Rows from block 2, named by matrix and row number. Rows with one number belong to one attention dimension. Each number is 50 + 12 x the weight over its row's rms, rounded and kept within 0 to 99. All counts start at 0. After the name is the row's rms in percent of the matrix's.
# q: attention query (model.blocks.2.attn.q.weight, 192x192), inputs 96-191
# k: attention key (model.blocks.2.attn.k.weight, 192x192), inputs 96-191
q.55 092:33 50 54 63 63 55 63 53 22 61 31 46 31 53 35 37 34 59 29 64 55 57 32 59 29 53 61 39 53 44 54 68 41 37 60 30 50 18 54 35 69 31 58 81 25 50 53 60 60 46 35 56 45 45 57 55 47 66 43 45 57 54 46 50 55 45 44 60 39 40 51 49 40 33 41 48 71 35 34 41 68 53 49 40 50 35 50 41 55 38 66 47 43 58 48 32
q.56 084:55 54 46 53 76 40 45 42 70 35 73 62 61 33 45 58 50 46 37 41 49 66 53 82 33 38 44 44 40 60 42 40 62 48 75 51 65 52 59 63 67 61 41 66 52 42 45 50 55 69 51 36 18 64 73 54 62 55 38 30 50 54 41 33 61 65 50 86 62 50 54 48 56 49 33 52 45 58 36 49 50 63 52 61 49 43 62 38 56 48 55 46 48 62 40 56
q.57 087:45 52 59 38 54 53 49 78 19 35 54 54 61 31 51 59 67 51 54 28 50 28 26 48 33 34 51 38 39 37 52 59 45 19 61 52 39 40 41 39 58 45 40 63 53 45 64 54 34 43 52 61 32 61 45 57 70 47 32 64 54 44 48 56 24 49 48 59 52 52 46 43 40 58 52 46 26 47 59 33 54 57 54 61 56 42 73 38 76 47 48 56 42 55 65 55
q.58 094:58 33 63 37 64 58 31 37 58 54 44 70 35 47 70 51 48 60 65 47 48 60 75 28 43 51 49 33 44 51 48 48 54 48 40 56 67 64 62 41 43 41 66 48 46 46 60 56 48 65 81 61 45 39 46 60 49 65 45 34 65 43 62 43 50 48 51 29 45 56 38 45 39 52 65 61 52 54 58 54 70 41 32 56 90 61 65 66 41 47 56 51 47 49 45 56
q.59 097:25 61 65 55 60 35 40 42 19 60 66 55 70 47 79 56 60 64 57 38 50 47 43 15 38 63 51 50 70 41 43 63 68 63 48 41 65 26 47 41 50 52 40 41 60 48 61 41 54 54 37 50 48 68 25 58 69 49 55 62 66 50 71 64 62 71 52 62 49 54 33 37 51 38 51 54 53 61 37 33 61 57 40 78 64 40 54 45 47 67 47 64 47 42 47 54
q.60 091:37 45 46 71 62 46 47 47 50 77 42 56 46 64 39 73 65 59 51 34 54 50 26 73 49 58 48 53 58 48 48 49 40 68 52 33 34 50 62 45 67 56 42 42 76 62 39 41 50 54 38 39 42 29 78 47 65 69 32 51 27 63 40 52 55 56 47 54 46 42 51 39 38 40 45 50 42 59 44 50 40 56 57 52 47 21 40 45 62 53 58 68 58 66 32 58
q.61 082:26 50 57 43 55 53 29 67 33 55 50 34 59 51 52 63 35 30 34 67 51 32 62 71 54 54 40 50 62 42 49 38 54 53 49 48 63 34 78 35 67 40 34 54 68 08 73 34 51 53 54 40 74 62 68 47 64 55 53 49 54 64 61 21 60 48 68 61 65 35 39 32 34 56 54 56 54 60 35 54 39 37 54 53 66 52 65 67 45 54 55 50 58 39 29 67
q.62 086:52 35 55 49 69 50 68 48 66 51 70 63 45 51 37 62 51 36 48 66 57 76 59 28 29 53 71 63 37 52 36 58 84 48 45 53 51 25 62 43 61 38 50 59 49 65 36 49 47 61 49 61 51 54 66 52 56 83 46 48 39 56 53 64 45 37 42 64 59 41 47 54 43 28 38 42 43 58 33 63 52 47 54 69 48 57 45 54 40 55 52 47 51 70 48 61
q.63 092:60 43 55 48 64 45 41 54 42 70 54 32 69 33 72 45 79 43 48 64 39 52 54 47 61 26 74 49 36 44 48 71 42 44 35 63 62 51 46 60 41 22 68 62 37 47 85 57 31 42 39 55 59 63 56 49 60 51 78 47 43 41 71 37 69 49 60 34 49 37 63 66 50 63 50 60 50 61 71 48 48 47 48 73 36 49 45 49 29 54 38 63 72 48 51 63
q.64 101:70 48 41 53 49 42 41 70 39 35 53 64 54 67 54 52 43 46 39 32 44 41 56 50 26 48 49 60 51 50 66 64 32 51 70 57 37 46 41 61 47 35 54 54 57 73 46 56 81 59 56 67 60 47 44 56 53 69 51 51 62 46 63 41 39 49 23 39 61 60 49 48 30 70 51 59 49 64 78 63 57 63 61 42 60 50 49 62 58 22 61 48 69 64 72 47
q.65 101:38 39 55 81 66 45 61 53 53 35 43 53 55 75 48 23 32 45 48 36 48 57 61 56 58 45 49 39 59 60 68 47 65 40 35 57 37 73 51 41 39 58 46 35 22 75 49 50 33 65 52 54 45 18 41 58 48 50 49 40 52 48 60 59 58 53 46 44 30 31 44 50 47 55 69 47 50 46 40 41 60 47 60 34 42 22 67 50 57 64 41 43 51 31 49 39
q.66 102:40 40 32 54 55 44 37 51 52 48 59 41 48 55 65 62 39 50 60 45 51 52 51 60 58 62 57 44 62 54 37 35 63 39 53 61 35 65 44 38 44 29 43 46 58 58 40 54 50 37 55 53 29 41 30 64 49 82 50 49 46 55 67 30 57 40 55 54 73 70 30 48 63 38 60 49 71 49 42 63 35 59 52 65 50 46 58 51 52 60 46 43 52 41 26 62
q.67 091:39 25 58 67 53 45 48 68 47 61 30 60 61 57 57 47 49 49 47 40 50 66 34 29 58 59 44 73 55 45 68 45 53 39 50 33 60 47 56 58 56 56 51 37 32 49 53 39 56 42 43 66 56 35 42 59 58 60 36 34 29 68 33 30 35 40 49 44 37 39 44 61 33 61 42 47 48 59 50 31 38 27 35 38 61 42 44 37 39 47 32 37 51 44 59 49
q.68 097:54 66 56 65 57 36 58 50 43 38 57 78 46 58 55 63 32 35 34 30 59 46 36 83 54 36 67 34 49 41 63 50 36 67 41 55 54 65 61 47 40 56 43 38 52 69 46 34 38 57 50 60 47 34 54 68 42 58 45 39 27 43 48 59 43 64 56 51 60 27 49 38 39 59 46 58 48 59 80 62 46 36 48 60 64 43 51 39 91 73 53 40 50 52 71 61
q.69 102:53 50 49 78 61 46 43 40 58 46 48 62 65 35 24 53 68 52 20 51 37 42 33 42 44 43 54 57 57 40 54 62 52 37 66 47 46 54 75 59 47 49 47 31 24 47 48 44 05 42 54 45 39 43 64 57 51 29 63 57 42 58 33 55 34 59 54 58 27 54 61 39 48 44 49 82 30 62 56 47 44 57 44 47 32 47 60 51 52 40 50 33 63 54 43 43
q.70 099:61 39 39 59 68 39 57 52 65 47 29 68 67 42 32 32 54 49 64 67 68 65 49 21 46 75 54 61 46 47 31 37 52 42 51 44 59 61 51 41 43 76 46 34 51 40 67 56 42 31 42 48 51 37 37 63 37 48 50 45 62 57 48 59 55 43 43 74 24 38 49 42 43 40 38 41 27 51 82 55 37 43 56 39 51 39 40 45 56 62 39 42 36 56 34 63
q.71 096:29 37 37 59 51 42 43 41 37 48 59 67 50 59 27 61 51 44 58 47 56 72 81 53 72 42 49 59 44 40 53 53 33 33 24 59 45 61 30 44 41 56 46 35 28 38 45 36 38 59 44 39 62 59 53 76 35 39 43 59 47 37 62 53 41 74 52 60 54 44 39 48 59 53 55 50 74 42 33 43 54 53 40 39 31 57 47 54 66 62 64 56 47 55 50 43
q.72 091:45 55 48 41 58 40 46 41 51 51 43 51 52 48 46 44 33 48 33 55 46 63 46 55 67 48 52 69 61 34 48 68 61 49 57 55 40 47 52 41 39 43 38 55 57 40 49 66 30 53 66 54 40 50 72 41 46 43 56 57 48 51 47 59 67 33 46 36 33 64 75 50 61 52 50 52 52 56 69 38 48 56 40 63 47 57 35 45 50 52 36 28 48 56 47 59
q.73 111:58 36 67 54 59 72 61 53 63 38 52 45 54 42 44 57 49 56 66 52 48 57 60 42 48 59 56 71 38 66 57 44 63 55 62 51 56 76 50 49 36 64 61 57 34 50 75 39 35 08 44 29 56 38 36 47 16 56 44 51 39 39 54 39 56 41 22 56 46 43 47 46 50 56 62 49 28 53 57 67 53 49 67 40 64 46 66 50 51 48 39 66 63 50 65 37
q.74 103:56 40 36 46 34 59 49 49 46 65 72 50 52 36 62 36 56 50 49 19 42 51 50 37 46 45 52 51 48 41 75 51 39 61 59 56 48 61 56 46 38 67 47 73 51 35 45 38 31 61 49 49 64 51 54 60 37 56 61 68 49 39 53 68 53 61 44 63 44 63 40 47 46 47 46 57 55 56 71 37 70 47 50 45 53 35 51 39 77 62 66 42 29 41 66 44
q.75 098:54 55 70 48 51 53 58 73 54 51 39 28 56 46 32 52 59 69 39 47 42 43 44 36 57 46 62 39 45 43 50 67 32 39 39 65 40 15 54 47 56 63 32 62 52 26 36 57 77 78 66 38 51 59 46 56 50 51 32 45 53 68 52 45 66 49 32 32 61 56 55 48 56 53 53 49 33 53 62 56 61 46 50 66 57 39 52 41 36 54 52 64 34 50 69 41
q.76 098:40 65 56 60 44 45 58 61 39 54 55 51 30 70 44 62 54 55 67 60 68 43 60 67 47 54 48 56 44 52 62 54 56 31 47 54 70 59 41 41 52 68 38 52 61 27 25 48 76 50 61 56 82 41 36 56 49 54 45 51 47 54 43 21 36 49 49 62 60 62 44 48 33 71 58 54 58 32 34 39 61 46 45 50 42 34 54 52 50 39 54 43 40 43 75 37
q.77 099:60 40 58 43 74 61 40 54 66 59 57 46 40 46 50 65 40 25 76 57 48 45 60 55 35 68 56 49 58 69 58 46 33 62 41 34 32 55 48 29 58 47 45 72 46 58 35 56 64 36 34 42 45 60 48 39 49 57 42 22 32 61 50 34 47 57 35 51 44 30 44 51 55 44 49 41 55 49 41 51 39 48 61 39 48 40 58 48 53 69 63 55 47 70 62 36
q.78 096:34 52 66 42 65 59 59 58 62 52 45 74 60 36 44 45 30 61 67 28 45 57 45 29 42 76 24 55 26 65 41 52 38 46 44 38 36 50 30 70 64 47 75 57 49 52 36 47 61 69 54 56 26 38 47 54 63 52 56 86 43 48 67 54 50 58 46 68 60 54 55 60 49 48 52 50 69 34 75 77 71 48 66 53 46 61 44 68 58 55 58 82 63 51 36 49
q.79 108:55 58 28 45 30 39 69 50 55 49 43 46 61 35 52 52 42 53 23 61 59 36 71 49 58 53 68 47 53 45 45 54 13 65 38 59 39 57 52 34 51 39 51 45 35 48 36 45 35 83 48 50 47 40 68 45 49 42 70 52 61 35 51 57 58 56 36 61 49 42 54 42 42 54 65 43 33 56 58 58 39 49 64 51 45 61 53 65 49 58 50 37 58 39 55 56
q.80 103:52 64 69 65 63 35 52 55 42 55 41 42 63 46 48 33 47 44 35 69 41 47 50 34 81 50 48 70 29 55 36 40 60 54 40 34 56 42 66 37 42 43 56 37 34 53 64 41 42 39 36 59 26 50 56 60 27 60 56 32 47 46 48 34 37 72 61 48 51 51 56 43 57 61 83 62 34 52 63 66 38 45 72 49 73 34 42 38 56 54 53 54 41 46 33 40
q.81 102:79 36 40 47 52 53 37 40 55 51 42 37 37 59 72 72 60 33 45 31 67 38 46 59 47 38 34 62 63 31 23 42 53 57 43 58 55 53 44 53 60 54 62 55 66 64 39 49 59 51 57 67 69 49 47 39 56 38 57 52 70 59 48 82 42 49 47 58 58 44 57 42 42 50 49 38 24 36 25 36 31 46 72 44 30 39 62 64 50 46 52 42 52 41 69 43
q.82 092:54 85 49 81 57 59 40 37 69 48 45 63 40 54 40 42 68 43 41 70 72 81 40 50 54 55 46 55 44 47 42 45 51 54 55 55 72 53 31 54 74 53 79 54 61 45 59 70 33 28 49 47 65 59 59 52 52 28 29 66 65 65 43 72 25 42 66 50 49 57 36 61 41 63 52 65 64 47 49 56 43 42 43 57 26 60 35 54 60 63 37 42 52 52 47 74
q.83 097:50 51 52 55 38 32 33 25 71 59 38 41 62 34 35 31 47 60 47 65 41 49 41 45 31 70 39 47 64 45 48 42 51 49 47 32 46 38 32 43 47 22 52 46 64 39 43 43 38 62 46 56 50 37 51 39 42 52 33 78 44 55 58 58 57 65 81 51 65 43 40 49 53 56 27 61 55 36 70 69 44 59 32 41 41 29 30 56 45 66 50 50 46 43 54 59
q.84 095:36 45 22 57 40 38 46 44 45 43 39 47 52 47 44 38 30 44 41 58 29 40 54 68 38 36 57 58 46 54 59 46 42 30 58 73 44 58 53 47 61 36 59 51 57 40 52 48 41 47 63 48 59 32 47 38 52 44 55 28 35 51 45 30 75 49 38 50 29 58 40 52 33 72 34 38 54 47 54 48 62 50 42 67 49 48 34 36 57 49 51 50 53 55 49 56
q.85 106:66 36 33 45 34 56 58 39 58 54 24 46 62 48 48 42 38 52 78 53 62 61 46 42 54 37 43 56 43 52 57 44 64 25 44 73 40 44 30 65 47 51 52 58 39 56 56 54 61 56 39 61 37 59 52 49 39 57 61 38 50 51 58 55 63 59 36 62 54 41 61 46 51 69 60 51 37 32 45 63 33 26 70 38 36 35 54 53 55 49 50 61 51 47 37 73
q.86 099:39 40 57 48 62 66 43 43 46 46 40 40 60 62 38 52 49 54 71 43 41 49 39 59 50 65 64 53 53 50 52 55 41 40 52 56 49 46 33 53 45 82 43 40 40 59 42 56 68 51 42 47 38 47 45 65 53 71 30 35 53 42 28 65 52 46 49 55 70 33 17 43 63 30 54 55 45 67 71 38 36 45 45 59 43 41 59 59 44 32 68 46 38 59 49 40
q.87 097:31 47 67 44 30 47 35 51 37 61 49 67 49 36 48 55 24 46 23 37 26 58 38 63 53 40 65 50 32 46 51 56 52 50 41 32 45 46 41 51 60 48 38 38 38 59 33 55 64 95 51 53 35 33 31 50 43 63 64 48 46 61 43 46 57 58 59 32 56 49 60 39 52 54 50 44 75 57 38 29 43 56 35 52 33 70 68 66 55 55 33 39 82 64 38 33
q.88 104:40 32 63 66 48 70 66 46 52 46 59 43 33 54 55 57 53 50 57 45 48 52 55 30 44 55 42 66 43 50 35 38 36 51 60 62 49 31 46 68 56 45 48 53 61 38 37 60 64 47 41 60 50 66 45 73 72 39 51 47 63 64 43 47 41 53 45 37 28 68 50 48 52 49 54 49 58 45 43 55 75 55 44 40 61 71 24 58 49 51 56 51 54 44 48 29
q.89 102:61 64 60 70 64 67 55 34 63 37 40 36 56 56 44 51 61 34 33 45 43 51 32 51 41 32 61 38 46 55 35 51 44 66 47 48 60 13 53 56 45 40 52 43 55 61 46 64 43 43 22 38 64 50 41 49 42 27 48 52 65 28 47 64 32 47 61 64 48 34 51 54 46 50 50 58 51 41 32 37 66 45 54 51 21 55 49 50 43 38 57 44 79 72 72 49
q.90 108:51 63 55 43 46 50 45 62 45 50 37 42 39 47 42 25 45 53 39 61 48 48 40 37 46 61 58 40 43 62 53 49 52 56 40 42 68 41 47 60 49 47 42 22 45 38 54 68 44 83 65 69 73 39 29 53 36 49 55 33 31 37 68 43 45 52 44 38 50 46 35 42 50 61 40 42 49 53 47 60 68 43 32 50 41 68 61 59 55 35 48 50 40 56 26 28
k.55 088:26 49 40 70 57 60 41 34 61 48 70 48 32 42 60 53 51 49 56 49 61 54 54 47 27 43 50 31 50 54 62 46 43 44 57 48 61 38 26 40 33 66 50 69 48 47 52 48 51 39 53 59 69 24 65 48 42 57 55 54 69 50 47 43 41 56 51 53 61 65 55 44 56 46 51 52 70 43 41 56 60 59 44 64 44 68 56 52 51 44 47 57 56 52 51 56
k.56 081:46 37 48 44 40 52 46 52 49 46 48 58 74 57 38 41 66 49 34 29 55 48 48 42 58 70 73 31 54 53 50 43 63 62 37 41 67 51 46 46 26 53 55 47 59 36 58 64 38 47 39 58 35 47 42 41 38 64 78 51 70 37 40 30 61 49 65 57 24 44 56 68 60 55 59 38 47 49 48 55 57 69 62 43 35 54 45 35 39 39 53 49 77 27 38 51
k.57 087:45 66 69 60 46 62 44 58 47 37 67 55 61 61 39 50 40 52 33 58 72 49 56 61 38 29 39 70 54 59 37 70 38 57 44 43 59 75 72 56 45 45 43 29 45 53 31 39 45 37 46 56 48 34 56 52 57 49 73 48 43 61 65 44 59 54 46 49 39 28 38 58 19 52 31 51 37 56 40 50 43 35 39 52 41 74 37 66 46 47 43 33 63 56 45 64
k.58 097:61 50 46 42 44 42 35 41 63 35 33 56 48 44 20 55 55 61 60 48 31 41 45 58 63 50 62 44 67 59 46 42 46 33 62 56 40 85 63 43 56 35 56 20 42 48 37 53 48 61 63 39 40 44 44 48 35 39 43 55 46 66 47 29 46 51 50 54 57 58 44 51 45 55 58 45 47 67 42 36 46 53 39 58 21 50 49 40 57 68 57 65 48 64 52 33
k.59 098:38 69 59 33 61 72 63 51 55 48 53 58 32 66 33 62 58 59 23 44 50 61 51 58 68 48 40 51 55 45 58 41 52 45 50 59 43 66 51 46 53 50 46 63 43 24 44 82 55 53 57 58 53 36 59 40 47 59 59 46 28 47 47 40 42 78 53 32 58 33 58 54 24 63 52 22 43 70 50 48 56 53 54 59 37 68 54 48 70 40 42 53 66 45 63 28
k.60 091:64 44 68 64 28 53 50 46 61 54 70 48 70 39 57 61 59 37 45 68 43 58 48 66 55 61 28 65 49 46 44 49 78 37 52 74 63 27 31 63 28 50 40 39 45 43 62 56 35 58 56 32 48 64 55 42 65 54 52 47 53 48 53 43 53 47 42 63 45 54 31 48 46 27 59 64 48 38 57 50 45 72 58 47 47 52 41 49 64 70 47 50 29 68 35 35
k.61 084:46 41 48 58 78 71 31 33 72 47 69 48 76 52 47 46 56 44 46 53 60 41 65 47 61 44 34 49 51 42 56 38 25 58 49 59 46 37 42 69 48 25 54 46 23 56 59 68 28 49 55 65 46 67 62 51 50 61 53 30 37 42 52 44 63 57 65 25 42 62 63 60 45 58 51 37 50 47 66 55 35 58 47 83 49 50 52 50 67 50 50 57 77 34 46 34
k.62 089:54 62 63 35 40 24 24 74 24 56 54 55 71 43 34 56 37 40 38 67 32 65 29 64 77 38 54 74 67 56 45 39 66 52 36 33 45 51 60 47 49 53 50 44 67 40 60 62 62 43 55 38 66 52 36 54 38 51 38 60 56 50 34 42 38 38 47 40 39 31 50 45 53 46 71 67 44 36 56 45 50 42 40 56 57 46 51 60 58 47 57 69 69 24 56 44
k.63 086:63 56 45 56 79 58 51 50 50 53 37 38 32 60 43 52 36 43 64 63 46 51 68 48 61 53 59 72 61 28 45 62 52 42 66 68 41 29 53 42 54 45 73 27 44 44 56 60 38 33 59 50 39 52 66 48 61 56 54 60 41 62 42 47 39 44 29 59 29 49 54 54 38 67 67 24 45 47 47 55 24 41 35 42 41 42 37 27 66 31 37 40 45 60 64 42
k.64 099:73 38 40 46 24 44 40 43 41 65 61 57 39 49 51 55 49 43 62 57 46 56 43 41 66 49 42 54 74 35 41 63 45 50 55 52 42 70 57 51 53 83 60 44 37 48 29 64 51 78 49 47 47 39 43 55 58 26 61 33 40 45 47 51 70 45 54 57 23 68 37 49 60 43 78 43 42 51 63 42 41 64 65 36 60 56 41 29 63 51 48 61 51 56 42 48
k.65 100:40 61 63 28 46 35 72 27 41 60 29 45 52 40 54 59 47 57 51 48 62 49 37 11 62 41 48 69 72 63 38 46 39 66 46 28 44 36 62 53 57 46 53 68 69 77 44 50 52 43 49 54 35 63 48 46 37 58 53 53 62 63 29 53 53 38 42 44 62 41 50 63 49 70 48 38 46 41 63 72 34 42 34 46 53 46 51 39 35 55 41 60 36 48 73 64
k.66 096:35 55 60 59 57 39 64 51 69 48 40 55 59 49 61 49 61 54 74 62 57 49 54 31 54 14 34 38 52 45 25 61 61 42 59 27 62 49 36 56 42 43 60 63 49 45 47 47 62 47 37 49 59 63 43 36 67 52 63 59 31 51 47 56 34 63 74 52 85 49 63 68 54 46 31 60 27 59 54 34 55 48 61 60 70 45 37 40 63 39 43 48 37 58 32 28
k.67 092:61 41 39 41 51 49 49 18 35 35 59 36 24 46 61 24 55 40 43 40 25 58 36 42 60 53 52 52 44 44 52 66 64 42 42 55 63 68 72 40 39 57 44 51 48 46 40 60 33 40 58 56 46 49 45 56 50 61 44 44 71 42 49 74 43 51 26 53 34 28 41 40 76 36 54 58 66 45 51 81 38 53 56 51 51 23 56 38 54 49 45 65 53 46 36 53
k.68 101:29 39 60 60 52 53 41 52 54 51 42 46 68 56 47 54 62 46 50 52 51 52 43 25 44 47 59 52 62 55 45 37 49 65 64 54 68 41 64 52 51 38 71 58 71 10 37 41 34 56 41 51 54 57 46 48 73 30 44 38 50 56 50 34 62 58 70 51 58 70 62 57 61 34 62 42 52 56 41 81 33 36 53 31 44 30 69 55 63 40 70 59 51 52 57 47
k.69 103:47 51 61 71 39 62 64 47 35 58 50 66 39 88 49 39 27 61 50 64 48 69 48 48 35 42 25 68 44 68 57 33 50 64 30 58 45 42 46 71 48 43 34 49 50 32 65 57 44 30 50 46 60 35 52 57 48 59 68 55 43 64 45 45 45 49 34 58 56 52 42 52 38 37 52 34 45 62 32 57 58 50 62 49 44 29 54 41 55 47 55 56 50 50 81 62
k.70 094:49 37 78 59 38 55 51 67 54 34 59 48 35 59 68 51 48 65 36 57 45 62 53 34 60 60 46 74 43 61 38 48 45 61 60 67 47 59 53 56 56 49 41 52 59 46 49 45 78 30 45 38 36 38 58 34 40 61 37 43 57 35 29 67 40 54 34 49 59 45 32 19 44 58 46 52 36 44 22 51 52 46 43 48 54 38 64 79 60 36 48 57 57 62 61 43
k.71 102:37 41 67 61 53 63 48 39 62 51 40 72 53 68 42 39 55 68 51 64 39 43 57 48 37 46 30 70 71 53 68 53 38 53 53 42 40 48 75 51 41 37 53 48 64 44 60 67 52 47 67 61 51 34 39 53 46 67 39 58 71 73 52 43 44 58 43 47 67 44 72 70 56 72 35 29 41 23 66 46 59 31 37 35 60 66 39 23 42 70 53 58 46 46 59 51
k.72 090:56 39 57 47 29 50 66 17 62 38 41 53 30 57 48 36 66 39 59 42 42 47 52 36 46 56 46 49 46 59 66 39 60 50 43 50 54 53 49 52 63 43 41 58 69 61 52 66 41 67 23 47 79 58 31 60 56 34 51 59 54 65 51 60 46 51 41 61 63 25 37 55 34 58 62 50 49 63 38 53 45 40 35 45 33 26 49 73 36 27 66 51 49 39 46 40
k.73 110:52 63 57 57 60 43 57 70 46 43 56 63 57 58 47 72 58 50 50 68 53 56 53 43 62 50 46 34 49 23 45 52 44 40 54 59 57 58 61 43 45 68 36 40 66 75 40 44 50 25 20 46 44 47 61 52 50 43 40 49 26 48 42 54 26 59 59 48 43 64 36 48 59 38 43 52 38 47 51 46 46 39 43 31 59 54 44 50 37 54 54 46 62 57 17 64
k.74 095:33 64 61 51 46 56 55 61 50 22 48 44 44 40 45 58 53 55 75 74 73 47 48 62 60 56 47 31 49 50 57 33 48 65 44 58 44 46 56 62 40 28 51 53 52 42 56 40 54 63 61 51 53 30 19 65 51 43 43 50 30 63 37 34 42 45 44 36 57 35 42 45 46 34 61 60 40 56 41 51 45 10 52 36 35 70 48 47 41 70 42 49 47 52 57 59
k.75 097:39 69 53 45 42 53 46 38 51 55 78 56 36 33 46 72 51 59 41 47 39 55 66 56 34 54 60 42 36 50 54 47 49 58 52 55 50 48 48 21 55 42 68 40 31 45 56 54 46 59 53 69 51 52 42 48 62 46 65 55 39 55 44 62 44 58 52 64 42 56 57 43 27 45 51 73 72 52 40 67 68 66 66 59 46 49 43 55 55 57 45 71 59 35 38 55
k.76 112:40 37 42 62 47 51 31 50 67 21 69 44 52 33 46 63 56 57 62 49 39 51 49 47 40 41 27 60 68 56 58 46 33 46 61 53 55 52 61 68 49 60 28 87 35 56 57 71 43 54 59 60 55 35 51 59 64 37 40 39 50 60 52 58 74 53 64 26 56 42 57 54 45 30 50 52 79 51 51 42 91 27 50 67 63 66 36 35 81 47 62 63 56 69 53 70
k.77 101:60 54 37 50 44 34 54 54 47 53 52 58 52 40 53 67 61 51 32 43 64 49 59 60 53 40 36 49 51 59 50 56 68 40 48 41 63 44 64 23 73 54 48 50 57 88 59 31 34 47 43 47 63 37 52 68 50 56 49 50 71 40 36 43 48 56 48 45 59 37 47 49 56 54 72 48 41 35 53 67 34 44 63 44 41 44 65 48 38 57 56 62 63 39 29 58
k.78 097:53 48 50 64 70 45 48 54 65 56 30 42 56 40 36 35 56 59 52 49 63 64 45 60 41 18 80 42 49 41 34 37 30 39 39 37 38 34 81 40 65 56 56 41 52 45 56 64 67 38 48 58 54 49 38 50 37 33 34 57 41 49 60 43 78 35 52 42 31 32 40 41 52 59 52 52 54 41 43 73 65 47 42 68 52 47 37 46 49 70 45 42 41 55 52 33
k.79 104:48 56 55 60 53 59 43 64 48 54 40 48 53 55 42 50 53 65 62 78 30 50 67 51 38 44 55 59 37 46 41 31 41 53 43 54 48 34 58 38 53 38 39 44 51 50 60 37 74 68 55 43 25 25 54 43 40 64 50 54 55 72 38 37 47 48 52 68 59 71 31 57 27 51 49 52 37 48 72 56 57 53 49 43 70 36 57 41 47 65 49 62 28 65 60 39
k.80 097:64 42 68 67 72 72 66 38 55 25 43 37 45 60 47 50 62 42 33 64 49 30 50 34 43 39 66 28 31 68 52 48 65 49 53 49 58 32 30 39 42 51 52 59 62 44 43 46 31 47 34 33 57 51 52 48 55 54 53 46 33 43 46 57 53 39 21 51 60 57 26 50 60 41 37 31 39 31 48 56 40 55 58 61 28 33 52 56 65 61 24 38 65 45 48 50
k.81 096:74 49 30 58 26 27 56 59 58 45 71 47 58 28 51 37 33 35 49 47 26 45 41 76 51 49 40 53 54 72 57 72 46 32 32 60 64 67 54 49 30 65 38 64 67 62 36 55 55 61 32 73 24 46 65 74 53 54 62 57 41 38 60 53 60 69 46 66 40 64 32 65 51 41 69 64 49 63 53 62 54 51 66 69 61 34 47 46 43 45 58 52 47 30 35 60
k.82 097:24 28 49 72 43 51 61 60 40 66 35 58 37 55 53 31 50 58 33 53 38 53 52 61 48 68 26 63 29 51 51 40 43 62 50 39 44 60 56 81 50 43 49 46 54 66 48 57 37 32 64 41 61 45 67 54 50 56 45 58 59 55 50 49 38 43 45 53 31 34 57 65 63 56 61 51 55 45 34 51 51 48 39 61 39 57 51 44 56 35 60 71 62 41 35 37
k.83 100:48 42 34 47 29 55 77 62 44 34 59 70 36 43 74 54 34 54 55 46 52 54 53 64 67 53 54 80 43 50 41 61 54 43 50 49 48 47 61 52 63 60 58 40 18 42 76 33 80 44 56 65 68 46 34 48 54 37 51 58 40 59 46 64 62 41 20 62 25 55 52 36 58 27 53 69 47 48 35 38 48 53 62 31 61 49 46 57 61 55 42 60 51 43 53 26
k.84 092:40 54 49 52 27 71 41 66 68 44 55 59 48 43 52 45 45 37 59 40 45 66 58 18 59 43 40 87 66 37 49 44 43 49 38 46 60 47 57 39 57 43 41 38 47 23 88 47 55 62 42 66 58 62 59 48 46 33 46 53 44 64 35 36 36 30 43 55 55 70 51 49 49 74 52 66 35 40 39 68 72 60 45 35 47 67 51 32 49 65 61 48 63 40 52 42
k.85 106:61 42 40 32 48 43 31 49 68 29 59 52 26 44 53 64 37 42 45 59 48 56 56 61 56 56 19 55 54 40 38 45 66 36 46 47 60 73 45 42 66 61 34 53 65 54 71 48 64 37 61 50 20 54 69 50 35 38 57 36 55 37 43 58 48 47 66 53 43 61 42 54 46 57 31 47 55 54 59 68 34 64 35 51 63 75 15 35 40 43 51 39 46 68 31 55
k.86 095:52 41 47 48 55 47 36 49 36 40 68 52 47 53 61 74 53 42 24 71 52 59 58 48 58 52 49 39 56 64 71 45 43 66 40 34 43 60 42 33 65 74 48 56 52 43 76 47 27 39 60 32 64 58 20 69 41 37 54 42 56 22 45 62 41 48 42 56 54 22 46 53 66 63 60 68 52 44 46 60 46 54 29 27 44 67 36 25 54 47 59 56 62 64 51 28
k.87 101:43 66 22 48 61 35 48 31 64 41 26 50 76 56 62 37 54 32 41 32 45 56 52 46 27 35 55 48 51 47 54 39 51 52 49 35 48 37 61 33 65 40 60 55 34 29 48 45 53 61 77 37 51 42 53 63 67 52 45 40 64 35 33 45 29 45 32 51 53 63 50 37 56 56 50 47 48 49 59 63 72 46 40 50 49 46 54 28 47 40 43 60 36 38 45 55
k.88 097:51 64 54 63 41 36 52 53 52 60 55 42 57 48 50 58 43 59 48 46 59 50 48 68 47 57 48 50 63 54 56 35 36 29 55 26 51 73 58 61 37 60 47 39 38 78 58 48 29 50 37 67 63 45 39 50 69 57 53 63 43 35 55 39 55 38 38 69 60 33 63 44 57 38 56 51 60 54 60 55 41 72 65 44 47 71 56 71 65 57 36 55 53 38 49 65
k.89 099:38 56 59 63 49 53 60 49 52 69 66 61 76 68 25 64 44 44 33 32 54 40 48 72 49 42 54 46 52 38 44 49 51 51 58 68 33 46 51 54 40 57 72 52 46 46 42 49 06 50 44 36 50 36 61 54 70 52 51 22 87 47 71 36 46 45 31 58 44 72 41 34 67 63 48 43 38 55 44 47 48 54 68 45 47 41 43 53 42 70 38 59 50 59 57 58
k.90 098:39 39 32 61 60 40 26 37 31 57 50 61 62 49 47 49 54 60 53 45 41 42 66 44 60 50 39 57 52 43 49 47 21 39 64 68 44 55 70 54 47 57 50 71 39 40 54 58 70 77 58 43 57 44 57 61 65 50 58 63 71 56 64 47 37 68 35 50 25 36 55 56 51 46 46 70 63 43 39 42 68 62 42 31 50 51 40 60 33 61 64 43 56 42 71 66